{"arch": "conformer", "model": "sound classifier", "dataset": "single notes of musical instruments (NSynth)", "train_examples": 184686, "gain_aug_db": 6, "n_mels": 64, "hop_length": 160, "input": "mfcc", "spec_augment": false, "win_length": 512, "targets": ["instrument family", "velocity"], "num_classes": [11, 5], "norm": "layernorm_no_bias", "hidden_act": "relu", "mlp_ratio": 4, "head_dim": 64, "fused_qkv": true, "qk_norm": false, "inner_norm": false, "moe": "top_k", "num_experts": 16, "moe_every": 2, "expert_mlp_ratio": 0.5, "experts_per_token": 2, "shared_expert": false, "subsampling": 1, "layers": 12, "width": 256, "positions": "learned", "kernel_size": 15, "label_smoothing": 0.2, "loss": "cross_entropy", "residual_init": "none", "optimizer": "muon", "muon_scale": "match_rms_adamw", "learning_rate": 0.0025, "momentum": 0.95, "nesterov": false, "orthogonalizer": "newton_schulz_5", "adamw_lr_other_params": 0.0018, "max_grad_norm": 0.5, "gradient_noise": 0.3, "max_steps": 2800, "batch_size": 64, "epochs": 1.0, "lr_schedule": "cosine", "final_lr_fraction": 0.1, "warmup_steps": 80, "weight_decay": 0.2, "adamw_weight_decay_other_params": 0.05}
Rows from block 5 of a small sound classifier, named by matrix and row number. Rows with one number within an expert belong to one neuron, the router's apart. Each number is 128 + 32 x the weight over its row's rms, rounded and kept within 0 to 255. All counts start at 0. Numbers have three digits each.
After each expert's rows are labels from the 100 clips, of 14976, where the router gives the expert most weight on average: "strongest on" is what is common among them. Only what is clearly more common there than usual is listed. The data: single notes of musical instruments (NSynth).
# router: router (model.blocks.5.mlp.router.weight, 16x256, trained with AdamW), inputs 64-127
# up: expert up (model.blocks.5.mlp.up, 16x128x256), inputs 64-127
# down: expert down (model.blocks.5.mlp.down, 16x256x128, transposed), outputs 64-127

# expert 4
router.4:148081131170078174048090152222113153090107122124128133135167107125094115166139150155087172177095123121105062152136144175090121102082120132123115169209072060158107143129125137078119139156173074
up.0:129090068154135089081085155140106104089123160139075093108042135122172077202088136161094081189113112103132148116126148149112135127090120086132137046151138089125099114065181140097105146091115158
down.0:128177124180107166114142137107145140115050152156102081125080171110138116121154095134074122211139066115183143123114114154090146131178105134152137111137109156128032159092157124093114139155093164
strongest on: mallet; octave 7; flute

# expert 10
router.10:109055166169129100115078121183088104161076118137072109089135116136188134111136092127118119094114085126133088069114146172104166123159023116118129141086107104131153162085066075178086177089087107
up.0:087112152095138124142139114136112092142129118128126087121112142139081174104155140118163142091131106104134118105121175130098084151090075093124117142108097193142144171120169119132168099122114171
down.0:133099166140128184148089126189165089111186176106140117078147104095140177100104109122147141135129127104072095125085145098146130099097051161111143081138215111074153090091152131150143099074152133
strongest on: acoustic; mallet; string

# expert 1
router.1:080126140133160131093110096114108133091148120036099084163169124186132111160100112130080114088132153107130137067072171156108091138101153138164157125118199084130159130128101149180154145102210121
up.0:160120098141150106167045165121061146136132153149115189103096104135090128144160053110156130127102088096148103101153136129170121127142118144102185141159154161071137057128111118089128129163076172
down.0:148082147165100085164155130117106176133095110108093095136078107066132098151182145123100139103149098107151124130168173141115118139220120123168124103096107149152165090162187088127101068101159175
strongest on: mallet

# expert 7
router.7:147078186105079109181148128078078133088128091098126109132106100146137149205118123133129120079140113181149121112165161128114150118105118071148160160152198084107120144135169106116110128148136171
up.0:115197109078157105129139160160135136111106132084130085162140169161120102153107105118093144142121055082110129094173176149102142159168134078184127159104145168098067127105104121147160137142126110
down.0:154125183067172127127092066142124139060151114155114135074099129204126086150101101157115129118064142067100081128149105123166191135105108137173165158168175179142114140129129116192163121108072158
strongest on: string; organ

# expert 8
router.8:180087070131119206082143108203090184186135091101095157111145140169117151080158085197212106123110140132125182144140184118182180100100124148145077137153160142098131154130091108111137158135134137
up.0:167125155144141168127107127164168093142153105064117131072121159097132217132110114137150136110109139168106103107124093127200137150111138130088164092113128053139139088061139077140107148144089177
down.0:170133138159138143094058146102091141151187119159101150145111066175129142072072125099139103122153156142122140179107124142111112138124105112152095146153181149122118158131153040106116054190130127
strongest on: acoustic; brass; mallet

# expert 15
router.15:168100127123157136119124110092110106133197124134137086101139059137175172118170151123130153123145143091106114110128108174093091129177163117136124107135161111072149145133122174130076129205143112
up.0:125073103157128111136199148154223137125153138135068127139108123125111167099159201102113098140048177178094058081130140181142075111119157148140110137114106137160082105081161106118100135093120124
down.0:102156128132112149132144131116125145155081116109156078132126110144153108085086097123143091117177214032185113153155127171139156093144136122102165150098100096147112072137120131115165164186117128
strongest on: organ; source: electronic; octave 5; vocal

# expert 13
router.13:111103076153100106130126063098116123100095122162105116145120142158105122131120216109074179159124140131166102101128124142107155114136142168163090143152163140092121106144081126164173120128159106
up.0:106148120151155121140167154146151134109102087152071138198189160183102056138125053126127102158034127072085079131154147081125167156144126089097169175121146132164131115118166175169116117122199139
down.0:100078189144133118132126170111087178153195101230137149087083123119140161155140178113137167155140129161159135082153195106171142105143158102149107140129129085151092173131175162172128136131131113
strongest on: acoustic; string; octave 1

# expert 14
router.14:131127108136129115130106112178111072106100113044137055125127101143090168085097155186174101163121121152154114107143130133128160130179080091089146113104118089141146089103127121193096089193098113
up.0:089065163112166155154095153132086142122134134080137131155143137133133113136095145103117128103093050110129106194152147087148117148100154132144142138130076160181107172144113189130160083171110135
down.0:135160122143135091093167127106119121115123116135105148118137107127115090128130122123095082152138140119109173104136086124146095159117189143118121075086128130134090049135110169117112227117110123
strongest on: synthetic; bass; octave 1

# expert 2
router.2:158109168057068137112099095118175143122154138137136097130101103132114112137097165112091134152122215115148113094132127144109117115087123157098118155196139149090149102135117132099117123059116166
up.0:159139151122177098123139150143065100130124106131114150145117095090127108140115082174143097179137110060129093136161134100086128133091182162143183182150076167129126125114199137127184171125154138
down.0:112086123135082148115147159169170117160143168157184080143125128139125130121163134086147134188100064195135135085134154178120091181161143110111093136182095090110155133144112145089137073141118128
strongest on: acoustic; brass

# expert 9
router.9:106154164097150114100132134161160135122168187150180116196174093149136116129088115095176097102107163208113180110143099099145114105174081127159068149140138093157156146066101091105134155079115125
up.0:126079136107169098089126129146134141155114123163179078087138130129172171086051111155106124137035139116096123127152144131141140103135057122106180063122115129153098136150099167150142136150156104
down.0:157092199188137115206153119147109120075144125105104209123118118145173119110142149166135147123145177141070195125099142150122089106166111144138061142127094140106134084129154119154139157086071074
strongest on: octave 2; reed

# expert 6
router.6:137125085146185157145066131150158138120110109153172158108179111159101144160138158141206107161110141166087080167106146111136155158088157198128149103127155041131171112121053147123125104136145136
up.0:182162108145098116148105143180162105095136104164143124115103146178068088138116140073134106122046104190134138106217127121152131073129121116086112149124056128182153126176134136064080136122137117
down.0:199117130140130152083168116085116133161073071183087083141097113129175138138143153155163158085089172105090137184196122153136115103161117097158102128108110111195148203145122117136167109110132127
strongest on: acoustic; flute; brass

# expert 5
router.5:121020168077079143155117128137142176117101087149136160131180102128112110151179108090133104112133079143110087141104147140137118137153108181212084131093208135077126123098081146136114134157121138
up.0:132134117116132121122102125139117137127153123172179072177088109085153153113097132146109091118144122149165129155119141120078110150123122142165103102142065127151186064070129134156090095166157132
down.0:111154148116086103107099152122077167146143181113085154126110158165135137140170205096142162135108109079181130131127097148154180106130106103148173143134194114127106141077097096177118088089082180
strongest on: electronic; keyboard

# expert 12
router.12:140099182159104141091149158153067126159130126095104138160079122134112127133171076083063164091111152146136144064115117129135135108126057169140166082137150069133122096061097105123134180111141125
up.0:161098113070115111107111176074149108198133074131145156139086151138198063127104119130087133059104104110097158178103163075161178106145096115128138141097059111091101074108130101149176141126140127
down.0:064146113101141130125108138141111154136059071104139133206104165225122140170137157075080201145135077128110111092092128087184156128180127158098114082112160133121101096152147122231098154172094224
strongest on: acoustic; mallet

# expert 11
router.11:087104119163144129126064099107112198111118122160190085116088136139079071146155067156124127148119213104100128100081136151134129089114097142091129126133102105133127122188138120086154146133122102
up.0:130132081084181167146092126106128162130170142113073137152150124115134129094145166148084178100144152147132094159161100111068117182100150091082169109103180150163084121141154079168138056101131124
down.0:142097139130135123132155106143137161147155087145131138093172187203184205178122168192144154120122217143072166152142119114124090146080127160143210058151094162135141170093117099129131118161163138
strongest on: synthetic; bass

# expert 3
router.3:107191137193075114172164133150129085144145096148140129183106113150128119134117123086115146136129225156118127087112149129169153153163126115139119169146153114199189126133122097110177142162157112
up.0:140175126145147121134098170145204156103192142049155152102159153102105111093085150140088123087118184120124160189064123157145101126056060158145128080121140130171109064075096173117109151164181178
down.0:103147134163078137140136083104118149114166129159113146124117153183142146098106163085131158168095128154124087150115101162131136148136174137191122147154152092146137177149174166120110128144151108
strongest on: synthetic; bass; octave 7

# expert 0
router.0:128120131103087136070115089131162179195091141106146206130192108169062170162157101178123126114147101149125090140113170149130016128128067131134112141114133105090140093145108083143079168135155169
up.0:074171154111161141166131100146092170087119162116076153134173143093114139142139089098097096158125141146136112153150114178136166118145068095091064134123150158155113132118147133147144169109112084
down.0:155131106185151118127092116120090083086131133082120152100141113094122116092176155075130182170107187107087091126172076141190089055108093132129142120129142150159096123088154097163146166153160148
strongest on: acoustic; brass; octave 5; velocity: 25