config.yaml
arch: "conformer"
model: "sound classifier"
dataset: "single notes of musical instruments (NSynth)"
train_examples: 184686
gain_aug_db: 6
n_mels: 64
hop_length: 160
input: "mfcc"
spec_augment: false
win_length: 512
targets: ["instrument family", "velocity"]
num_classes: [11, 5]
norm: "layernorm_no_bias"
activation: "relu"
mlp_ratio: 4
head_dim: 64
fused_qkv: true
qk_norm: false
inner_norm: false
moe: "top_k"
num_experts: 16
moe_every: 2
expert_mlp_ratio: 0.5
experts_per_token: 2
shared_expert: false
subsampling: 1
layers: 12
width: 256
positions: "learned"
kernel_size: 15
label_smoothing: 0.2
loss: "cross_entropy"
residual_init: "none"
optimizer: "muon"
muon_scale: "match_rms_adamw"
lr: 0.0025
momentum: 0.95
nesterov: false
orthogonalizer: "newton_schulz_5"
adamw_lr_other_params: 0.0018
grad_clip: 0.5
gradient_noise: 0.3
steps: 2800
batch_size: 64
epochs: 1.0
lr_schedule: "cosine"
final_lr_fraction: 0.1
warmup_steps: 80
weight_decay: 0.2
adamw_weight_decay_other_params: 0.05
Rows from block 8 of a small sound classifier, named by matrix and row number. Rows with one number belong to one neuron. Each number is 50 + 10 x the weight over its row's rms, rounded and kept within 0 to 99. All counts start at 0.
After each neuron's rows are labels from the 100 clips, of 14976, where the neuron reaches its highest value: "responds to" is what is common among them. Only what is clearly more common there than usual is listed. The data: single notes of musical instruments (NSynth).
# fc1: second MLP up (model.blocks.8.mlp.fc1.weight, 1024x256), inputs 0-51
# fc2: second MLP down (model.blocks.8.mlp.fc2.weight, 256x1024, transposed), outputs 0-51

fc1.77:44 55 43 46 45 40 58 71 61 59 62 28 63 43 46 48 59 66 42 68 22 47 60 60 48 43 44 45 54 59 44 47 42 51 67 42 37 38 71 48 31 48 58 44 57 52 50 37 60 62 34 58
fc2.77:55 52 25 47 56 47 56 50 39 62 60 52 72 47 35 41 53 50 46 72 33 42 57 52 48 54 42 60 64 40 53 57 53 53 59 64 55 59 50 59 47 46 57 60 45 63 58 71 50 55 64 46
responds to: acoustic; string; octave 3

fc1.759:50 57 32 51 32 58 38 45 58 56 53 34 45 53 59 45 54 72 51 61 56 48 36 60 29 62 43 64 58 45 55 62 58 42 51 43 53 54 66 63 46 46 43 63 56 45 53 43 53 31 52 59
fc2.759:43 55 48 49 57 61 55 49 49 71 27 64 26 50 40 55 34 77 39 51 68 59 51 56 45 37 62 50 48 68 44 64 58 64 53 40 39 52 44 68 43 43 38 49 46 46 65 41 58 65 35 36
responds to: acoustic; reed; flute

fc1.83:49 66 55 43 58 44 52 59 56 48 70 42 45 34 58 51 54 33 51 43 32 61 57 53 47 42 25 54 47 51 53 46 61 62 57 57 38 27 61 61 38 46 49 48 29 54 42 61 51 60 34 70
fc2.83:56 44 56 69 45 54 53 52 68 81 59 32 74 56 42 35 46 49 58 80 54 49 59 60 57 67 49 51 71 29 33 55 37 72 42 50 52 57 31 45 58 54 39 41 60 43 60 68 51 50 46 71
responds to: acoustic; string; velocity: 127

fc1.91:56 61 44 57 41 56 45 52 39 44 45 53 31 49 51 64 66 56 44 61 55 48 58 39 52 31 41 50 56 51 55 41 59 51 45 48 37 59 58 47 32 39 57 64 50 35 44 42 48 51 37 40
fc2.91:47 45 54 27 55 48 53 55 50 44 72 59 61 57 34 57 74 59 56 50 37 52 60 32 42 57 45 57 28 34 54 39 46 54 33 52 48 38 63 50 31 32 54 46 36 52 62 42 49 62 42 49
responds to: keyboard; electronic

fc1.0:47 60 63 46 61 48 28 57 45 41 43 44 66 39 53 32 31 59 58 49 46 54 58 48 41 39 60 31 59 52 49 42 47 45 47 53 44 54 34 52 41 46 41 45 54 55 51 48 37 42 45 49
fc2.0:58 42 53 56 30 53 54 47 70 63 64 59 67 51 50 43 67 84 70 58 47 61 47 43 57 52 34 34 51 54 68 45 55 43 60 49 50 73 43 45 57 29 58 51 51 54 42 51 46 49 35 57
responds to: acoustic; string; octave 3

fc1.561:56 48 50 57 42 45 49 38 44 40 54 54 68 57 60 81 56 61 56 39 51 55 42 61 73 55 57 63 61 32 57 71 33 47 31 55 51 51 58 55 42 46 50 42 57 54 43 46 56 42 63 45
fc2.561:39 60 53 30 58 56 49 56 56 41 57 40 49 41 34 66 43 36 33 33 49 37 43 42 57 37 54 78 52 50 55 63 45 39 51 34 62 38 46 46 56 62 49 37 46 50 56 52 45 29 59 47
responds to: acoustic; reed

fc1.378:63 78 59 46 47 51 46 48 50 40 47 40 56 67 54 46 69 59 65 39 53 52 56 55 49 48 67 52 58 44 27 46 64 52 44 78 48 57 52 37 59 64 56 64 61 31 48 62 47 58 58 74
fc2.378:44 50 59 32 51 45 59 75 49 40 58 52 42 63 39 53 65 44 59 45 67 65 59 66 65 63 59 36 36 30 44 47 65 51 60 55 67 40 48 61 47 48 46 42 65 55 59 39 51 48 57 60
responds to: acoustic; reed; guitar

fc1.675:40 57 39 57 73 48 60 49 46 39 56 48 50 58 34 40 48 42 45 37 45 55 55 46 34 60 49 51 40 65 55 58 53 52 50 64 49 70 55 43 34 52 55 60 41 26 41 38 43 48 64 56
fc2.675:39 39 34 46 60 67 40 66 58 46 46 68 56 52 43 44 38 40 44 44 39 52 47 49 53 57 45 37 63 39 43 48 49 48 48 66 57 37 42 63 52 48 43 45 52 52 60 52 43 61 57 08
responds to: keyboard; electronic

fc1.539:59 39 61 44 36 52 42 49 76 49 51 68 64 52 48 42 58 47 57 44 41 64 43 49 37 36 46 52 57 39 50 44 49 56 49 48 57 47 64 56 53 57 40 54 49 48 60 45 56 38 40 52
fc2.539:35 58 41 41 66 36 42 51 46 58 29 49 42 42 59 49 45 42 47 37 36 49 53 57 42 58 59 59 36 62 46 69 47 57 55 67 62 59 62 50 35 50 56 58 43 62 48 42 55 46 56 56
responds to: acoustic; reed

fc1.749:62 60 44 33 64 52 48 55 56 53 35 35 64 66 53 52 53 48 45 58 39 56 47 47 51 63 52 43 51 58 59 44 47 45 68 54 65 55 45 64 51 53 51 61 62 57 25 44 47 57 43 54
fc2.749:64 59 30 41 51 59 64 48 60 41 59 49 43 63 50 47 55 46 52 37 48 46 36 55 56 69 58 74 65 42 53 42 40 47 54 59 59 43 45 58 67 54 70 47 45 56 39 32 33 54 45 42
responds to: keyboard; electronic