From a checkpoint of a small sound classifier: moe top_k, layers 12.
Rows from block 5 of a small sound classifier, named by matrix and row number. Rows with one number within an expert belong to one neuron, the router's apart. Each number is 200 + 20 x the weight over its row's rms, rounded and kept within 0 to 999. All counts start at 0.
Before each expert's rows are labels from the 100 clips, of 14976, where the router gives the expert most weight on average: "strongest on" is what is common among them. Only what is clearly more common there than usual is listed. The data: single notes of musical instruments (NSynth). In brackets: how many of the 100.
# router: router (model.blocks.5.mlp.router.weight, 16x256, trained with AdamW), inputs 0-63
# up: expert up (model.blocks.5.mlp.up, 16x128x256), inputs 0-63
# down: expert down (model.blocks.5.mlp.down, 16x256x128, transposed), outputs 0-63

# expert 1
strongest on: mallet (53)
router.1,219,195,219,207,188,193,193,191,229,211,188,185,232,214,192,198,195,220,177,209,201,205,243,197,206,188,224,215,201,224,204,185,200,195,238,218,218,207,216,194,222,195,189,152,196,198,185,218,170,245,230,170,206,208,193,164,169,229,206,211,162,201,139,207
up.0,204,183,191,169,230,199,193,217,175,213,218,206,184,179,184,195,204,192,186,180,221,203,197,216,196,218,207,195,157,188,203,234,218,222,200,203,176,221,231,157,197,232,204,194,191,195,216,221,203,143,262,171,210,254,219,186,186,214,195,186,217,222,206,186
down.0,193,209,175,204,185,207,208,228,177,193,229,186,216,216,206,211,179,160,190,201,205,197,218,175,204,203,197,198,194,207,219,180,197,172,223,199,199,186,210,199,155,218,224,198,232,194,238,197,174,187,208,217,201,224,231,183,217,181,215,176,189,211,194,250
up.1,169,176,208,192,216,226,139,229,196,168,202,177,169,187,218,179,198,202,209,178,178,218,186,219,197,203,194,195,207,212,196,213,166,207,173,228,202,213,223,227,167,213,196,213,241,208,192,224,246,195,188,205,207,163,228,200,189,195,209,220,243,201,191,196
down.1,169,194,195,218,194,192,193,184,195,199,168,182,195,174,166,247,199,198,203,215,217,192,201,184,246,208,230,228,187,184,190,202,174,172,191,214,194,178,224,156,181,177,190,207,213,174,210,230,172,194,232,213,171,211,169,203,211,202,224,169,208,237,209,194

# expert 0
strongest on: acoustic (89); brass (67); octave 5 (49); velocity: 25 (43)
router.0,211,215,200,192,208,186,188,193,181,180,196,200,193,236,179,179,184,219,199,187,169,212,215,180,200,199,199,207,212,215,202,241,176,216,181,182,198,215,198,223,205,221,192,199,167,200,218,172,197,224,187,199,188,189,191,210,214,194,209,226,204,191,188,171
up.8,176,197,197,222,155,193,232,222,192,244,214,181,213,227,213,199,188,169,203,209,200,201,179,193,212,220,218,212,189,244,224,188,237,210,210,196,223,207,197,207,199,216,196,228,205,216,197,264,206,169,211,209,155,217,208,215,184,213,200,214,186,208,201,205
down.8,161,185,228,202,215,173,172,237,214,178,173,196,185,181,182,174,196,196,221,218,185,214,206,182,190,192,214,203,204,184,221,230,200,192,202,211,177,219,197,175,219,234,214,194,192,187,191,186,191,217,181,209,197,179,227,234,210,213,187,169,219,186,222,212
up.9,155,171,218,188,214,181,206,192,214,199,203,187,214,206,216,183,196,221,204,200,207,186,194,209,210,191,191,179,185,181,200,226,204,157,204,211,197,210,220,194,194,189,197,229,155,221,232,206,170,211,202,192,197,205,214,219,216,203,172,162,205,209,196,194
down.9,218,191,194,210,204,173,198,193,190,191,178,211,204,176,196,201,197,212,232,218,205,210,228,206,198,195,183,222,171,197,187,215,225,180,189,202,167,232,187,209,193,180,213,175,175,204,187,214,189,219,227,175,199,214,197,185,183,181,220,180,205,246,219,197

# expert 13
strongest on: acoustic (88); string (77); octave 1 (34)
router.13,191,230,218,199,171,192,239,216,196,199,220,247,176,204,207,186,226,235,211,219,207,192,168,236,181,192,213,190,237,239,237,209,204,176,229,183,159,204,192,177,187,201,219,195,172,186,214,202,198,168,238,213,226,214,217,214,198,196,172,178,184,182,195,211
up.0,229,227,206,177,190,159,193,168,197,173,168,214,204,196,210,214,206,235,191,193,202,185,183,163,205,214,170,191,174,187,194,212,185,166,199,188,240,192,200,199,212,200,212,181,212,214,227,234,202,174,204,208,169,233,204,225,214,209,186,181,229,180,197,212
down.0,182,213,201,180,212,229,173,213,141,187,226,204,160,223,208,208,209,198,198,195,180,195,147,179,181,178,186,184,164,194,198,192,169,174,187,212,216,191,176,180,189,195,182,179,224,193,216,241,175,215,199,200,165,214,212,240,195,192,202,213,183,230,174,199
up.1,248,201,197,195,210,242,202,217,212,236,199,191,189,199,185,212,167,231,174,193,223,183,201,205,177,207,231,200,210,235,175,196,239,169,209,185,179,200,186,171,212,216,192,241,191,204,196,210,208,199,219,203,192,228,195,219,187,222,194,183,235,196,212,190
down.1,208,219,203,196,203,174,182,168,178,186,193,198,214,217,205,235,191,183,204,240,221,200,209,185,190,213,205,224,193,241,209,207,211,211,207,168,217,171,198,216,190,171,205,207,197,194,207,183,216,195,192,227,201,200,167,201,209,194,229,197,186,176,231,167

# expert 5
strongest on: electronic (68); keyboard (67)
router.5,213,218,195,177,187,171,203,196,244,194,217,168,172,206,217,180,168,156,205,176,197,199,201,178,198,220,201,191,211,159,215,195,208,187,218,206,196,207,190,191,179,166,161,207,187,218,220,196,223,248,212,190,183,212,194,205,191,200,221,204,150,216,241,201
up.0,183,190,155,218,213,207,166,189,198,222,176,168,184,225,170,216,230,208,205,184,192,194,201,178,208,218,196,191,211,195,221,190,196,180,212,220,221,157,228,201,225,216,154,207,147,200,216,208,224,207,220,204,192,232,221,208,238,182,198,242,246,175,199,206
down.0,193,223,238,213,176,200,162,178,180,228,189,177,194,200,204,198,184,178,195,189,215,198,210,207,206,215,216,189,165,178,154,233,205,228,188,171,186,224,202,208,208,206,193,200,171,183,177,219,179,218,224,218,230,180,196,177,231,189,217,204,247,201,211,194
up.1,233,181,174,211,191,173,182,191,198,211,232,202,211,214,159,223,179,201,216,186,211,183,214,210,213,198,199,214,218,196,222,212,170,234,159,181,225,210,200,217,193,208,210,212,184,192,205,213,187,190,222,191,224,155,196,163,220,201,235,209,214,197,189,160
down.1,190,191,180,212,209,174,220,219,203,204,176,199,197,199,221,207,184,187,203,187,158,181,202,186,211,199,202,223,164,196,208,240,180,156,249,199,167,218,247,183,212,190,190,212,216,201,238,222,202,210,198,181,184,184,228,229,214,200,240,167,175,230,219,213