{
  "arch": "conformer",
  "model": "sound classifier",
  "dataset": "single notes of musical instruments (NSynth)",
  "train_examples": 184686,
  "gain_aug_db": 6,
  "n_mels": 64,
  "hop_length": 160,
  "input": "mfcc",
  "spec_augment": false,
  "win_length": 512,
  "targets": ["instrument family", "velocity"],
  "num_classes": [11, 5],
  "norm": "layernorm_no_bias",
  "activation": "relu",
  "mlp_ratio": 4,
  "head_dim": 64,
  "fused_qkv": true,
  "qk_norm": false,
  "inner_norm": false,
  "moe": "top_k",
  "num_experts": 16,
  "moe_every": 2,
  "expert_mlp_ratio": 0.5,
  "experts_per_token": 2,
  "shared_expert": false,
  "subsampling": 1,
  "layers": 12,
  "width": 256,
  "positions": "learned",
  "kernel_size": 15,
  "label_smoothing": 0.2,
  "loss": "cross_entropy",
  "residual_init": "none",
  "optimizer": "muon",
  "muon_scale": "match_rms_adamw",
  "lr": 0.0025,
  "momentum": 0.95,
  "nesterov": false,
  "orthogonalizer": "newton_schulz_5",
  "adamw_lr_other_params": 0.0018,
  "grad_clip": 0.5,
  "gradient_noise": 0.3,
  "steps": 2800,
  "batch_size": 64,
  "epochs": 1.0,
  "lr_schedule": "cosine",
  "final_lr_fraction": 0.1,
  "warmup_steps": 80,
  "weight_decay": 0.2,
  "adamw_weight_decay_other_params": 0.05
}
Rows from block 7 of a small sound classifier, named by matrix and row number. Rows with one number within an expert belong to one neuron, the router's apart. Each number is 128 + 24 x the weight over its row's rms, rounded and kept within 0 to 255. All counts start at 0. Numbers have three digits each.
After each expert's rows are labels from the 100 clips, of 14976, where the router gives the expert most weight on average: "responds to" is what is common among them; "loudest" is the band of the loudest frequency at the time of the peak. Only what is clearly more common there than usual is listed. The data: single notes of musical instruments (NSynth).
# router: router (model.blocks.7.mlp.router.weight, 16x256, trained with AdamW), inputs 86-171
# up: expert up (model.blocks.7.mlp.up, 16x128x256), inputs 86-171
# down: expert down (model.blocks.7.mlp.down, 16x256x128, transposed), outputs 86-171

# expert 5
router.5:155107124083100113125122129122125144138127150096166134122092144138177137103162108077135062136130140107150112145146160121140121110126142155140127124155089099140120132112140132142151157108133127105119178128134121117165149142143104157118099164131117139165140074
up.0:117148137131109105179139156102144083154146162126112123085155140130100156150164132127121099115117141141132128140131130132173167119114123086151147105119137142095138158101141120157140124146147156111150109079147101138106145169138134157113146175112133142102144120
down.0:137166121137082158115105143128114161140091153101123112141106089110181068121188107129126126177154157132098133090141134109155137073152086147140089074112156159113167140128101143092167118131128118139112108093130154122133108120147122136160135117135133105114151161
responds to: mallet; reed
loudest: 500 to 1000 Hz

# expert 14
router.14:089128152139100132104193143107129151121119117107099117105111145167153134108097154145128098152131141153119119114150087136143090073130156105162135114113121175124124137092136154137113108152136193151137147138086152114059164072110089137135142100153118129107084108
up.0:144076104111111140116124117115094120093124156099124148166118139119116109132075127114089147093129122125113114140127134143073114101113110116105108134132119154130109126116107110135130108129096082116163118080138175129119131155142106118131105144109132157117113136
down.0:113085133141115121157129141089156108150115188138100101093132075126108111082121096075138078170128121173120129155125138098105139106160115132121096138144119153142143111140105124167163106139109096097119079120092151131131139118138113150099126161115130115143111103
responds to: synthetic; bass
loudest: 500 to 1000 Hz

# expert 7
router.7:085109144103103152103124118120174107089165130133109140146117131145088148133118120100155124141129100124114126166136127105084136109128135129101141130152086138138118131079118128164116111071136131179142141139130115122148140105174136127060092105140106111132098128
up.0:139110110110116154145098177154142096154167162111117073164151177112076106123110169123116126143124146088123107112148158110148122150145110138119132089096140099087157116125110123087178161162111139154112147088140138119145134135116122134124148147135195122129150142
down.0:108108103092092148108163123119130132135130126141146129125144145115132154073105096188141124139124151168107152059144149121102120077104108095097142132115085135104114115093108103083137124115150147116138130156098121150109122157101111111132171117128086153114140144
responds to: brass; acoustic; velocity: 25
loudest: 250 to 500 Hz

# expert 0
router.0:111138144122131104145092133114089174151129141093141135151142134171175078146130156133109129131115123113096136131148172125093106132112137154115139114136088102068152157102145141182106149124118116130122117105091099104138092127092129147154123133133079154134124186
up.0:116158100136122173108100125133157112115108161150141177113119117157093083118135091145127131151130111100120083115167105135112162123152101137158115122157167130133147130178128109110169107143142139128184146102116079128117109083128121100109083135094158078123156117
down.0:154138169152084119128126108109130118156116110138091130142126132143150153188145110127184138145141072132089121123168090136154174126121083131160103077108136104104190126154114134157097082180101120136102127117116137126141108118108120105144156120155104110115087145
responds to: acoustic; brass; reed
loudest: 250 to 500 Hz

# expert 1
router.1:126137142187100130120165143149091101128150113098122116135137133135145129141125186093135113102144149133134128120150134175146130092169108140126122128115151123124117111098140140168167127128141139136151081106134156125185139070079125129121138160088077119166132106
up.0:139103087122139132188123143108112175127124108094116142131084128081102126156176161129133125126135083119146132135107133117157095139107111155126113150116095140105105099101107130120151137105102117120143138128113147114138071143123153114106159127158151161112147096
down.0:148088123107082100123165096094115153139139174111110106124110068123173089138141131111127079166158186100139155146137119128139133168149122126197157119152108161063127153085151167118153137129134125155156134104172116124123143133153154139110097133076095123129171114
responds to: organ; octave 5
loudest: 1000 to 2000 Hz

# expert 12
router.12:153140160125102122203114126143203106060155137126127149078132113138118118153134117145150123134136131106094138177124084134101086147085151128134115127142055109109144108133109158122120138132138110105149151108112158137126108166133123159140154115141168109148086115
up.0:155141143178108109132105174126141096133119123113145136120075122136121104108112134140128098102078100154139119117158161116137158118187093166125136160129110120183142132114132099116128163103166178197116136092149118141091138133131172174128116133119127158158127134
down.0:142138128179129140130135128093159107095157119140149136089139094123102141144111139085153150126101101095108161164127128137124109140140149077132118140134097116142101174135141103154116100115143158140148172122106137138121105156173127129129113162111163147100090118
responds to: synthetic; vocal; octave 7
loudest: 2000 to 4000 Hz

# expert 8
router.8:095143181163075134126132120141113115104076094122111119148101057135113161100108128164111077118142123137089111165117143164140160138118115148088126136139116140108107120134138127109122103100143116141105111110093106134113105112116145115087112090093076126107116113
up.0:161124121105143114095108128108109145134116100114161085150134147138142147121083141103169127099118130102147113171128136141148104151067118133092122159087087162161143114117131107119066120146096101133091121135095117162124115137155110138117157143106117126131160112
down.0:142154125131104101185114106135127111112075095154133123155143128105156145131098156155134167116111172125153142137148131146107140134112088114122181116110124131143142152095093119173116135175140129142102147151116125148081121177079130109096145099120116166112168137
responds to: acoustic; string; octave 5
loudest: 500 to 1000 Hz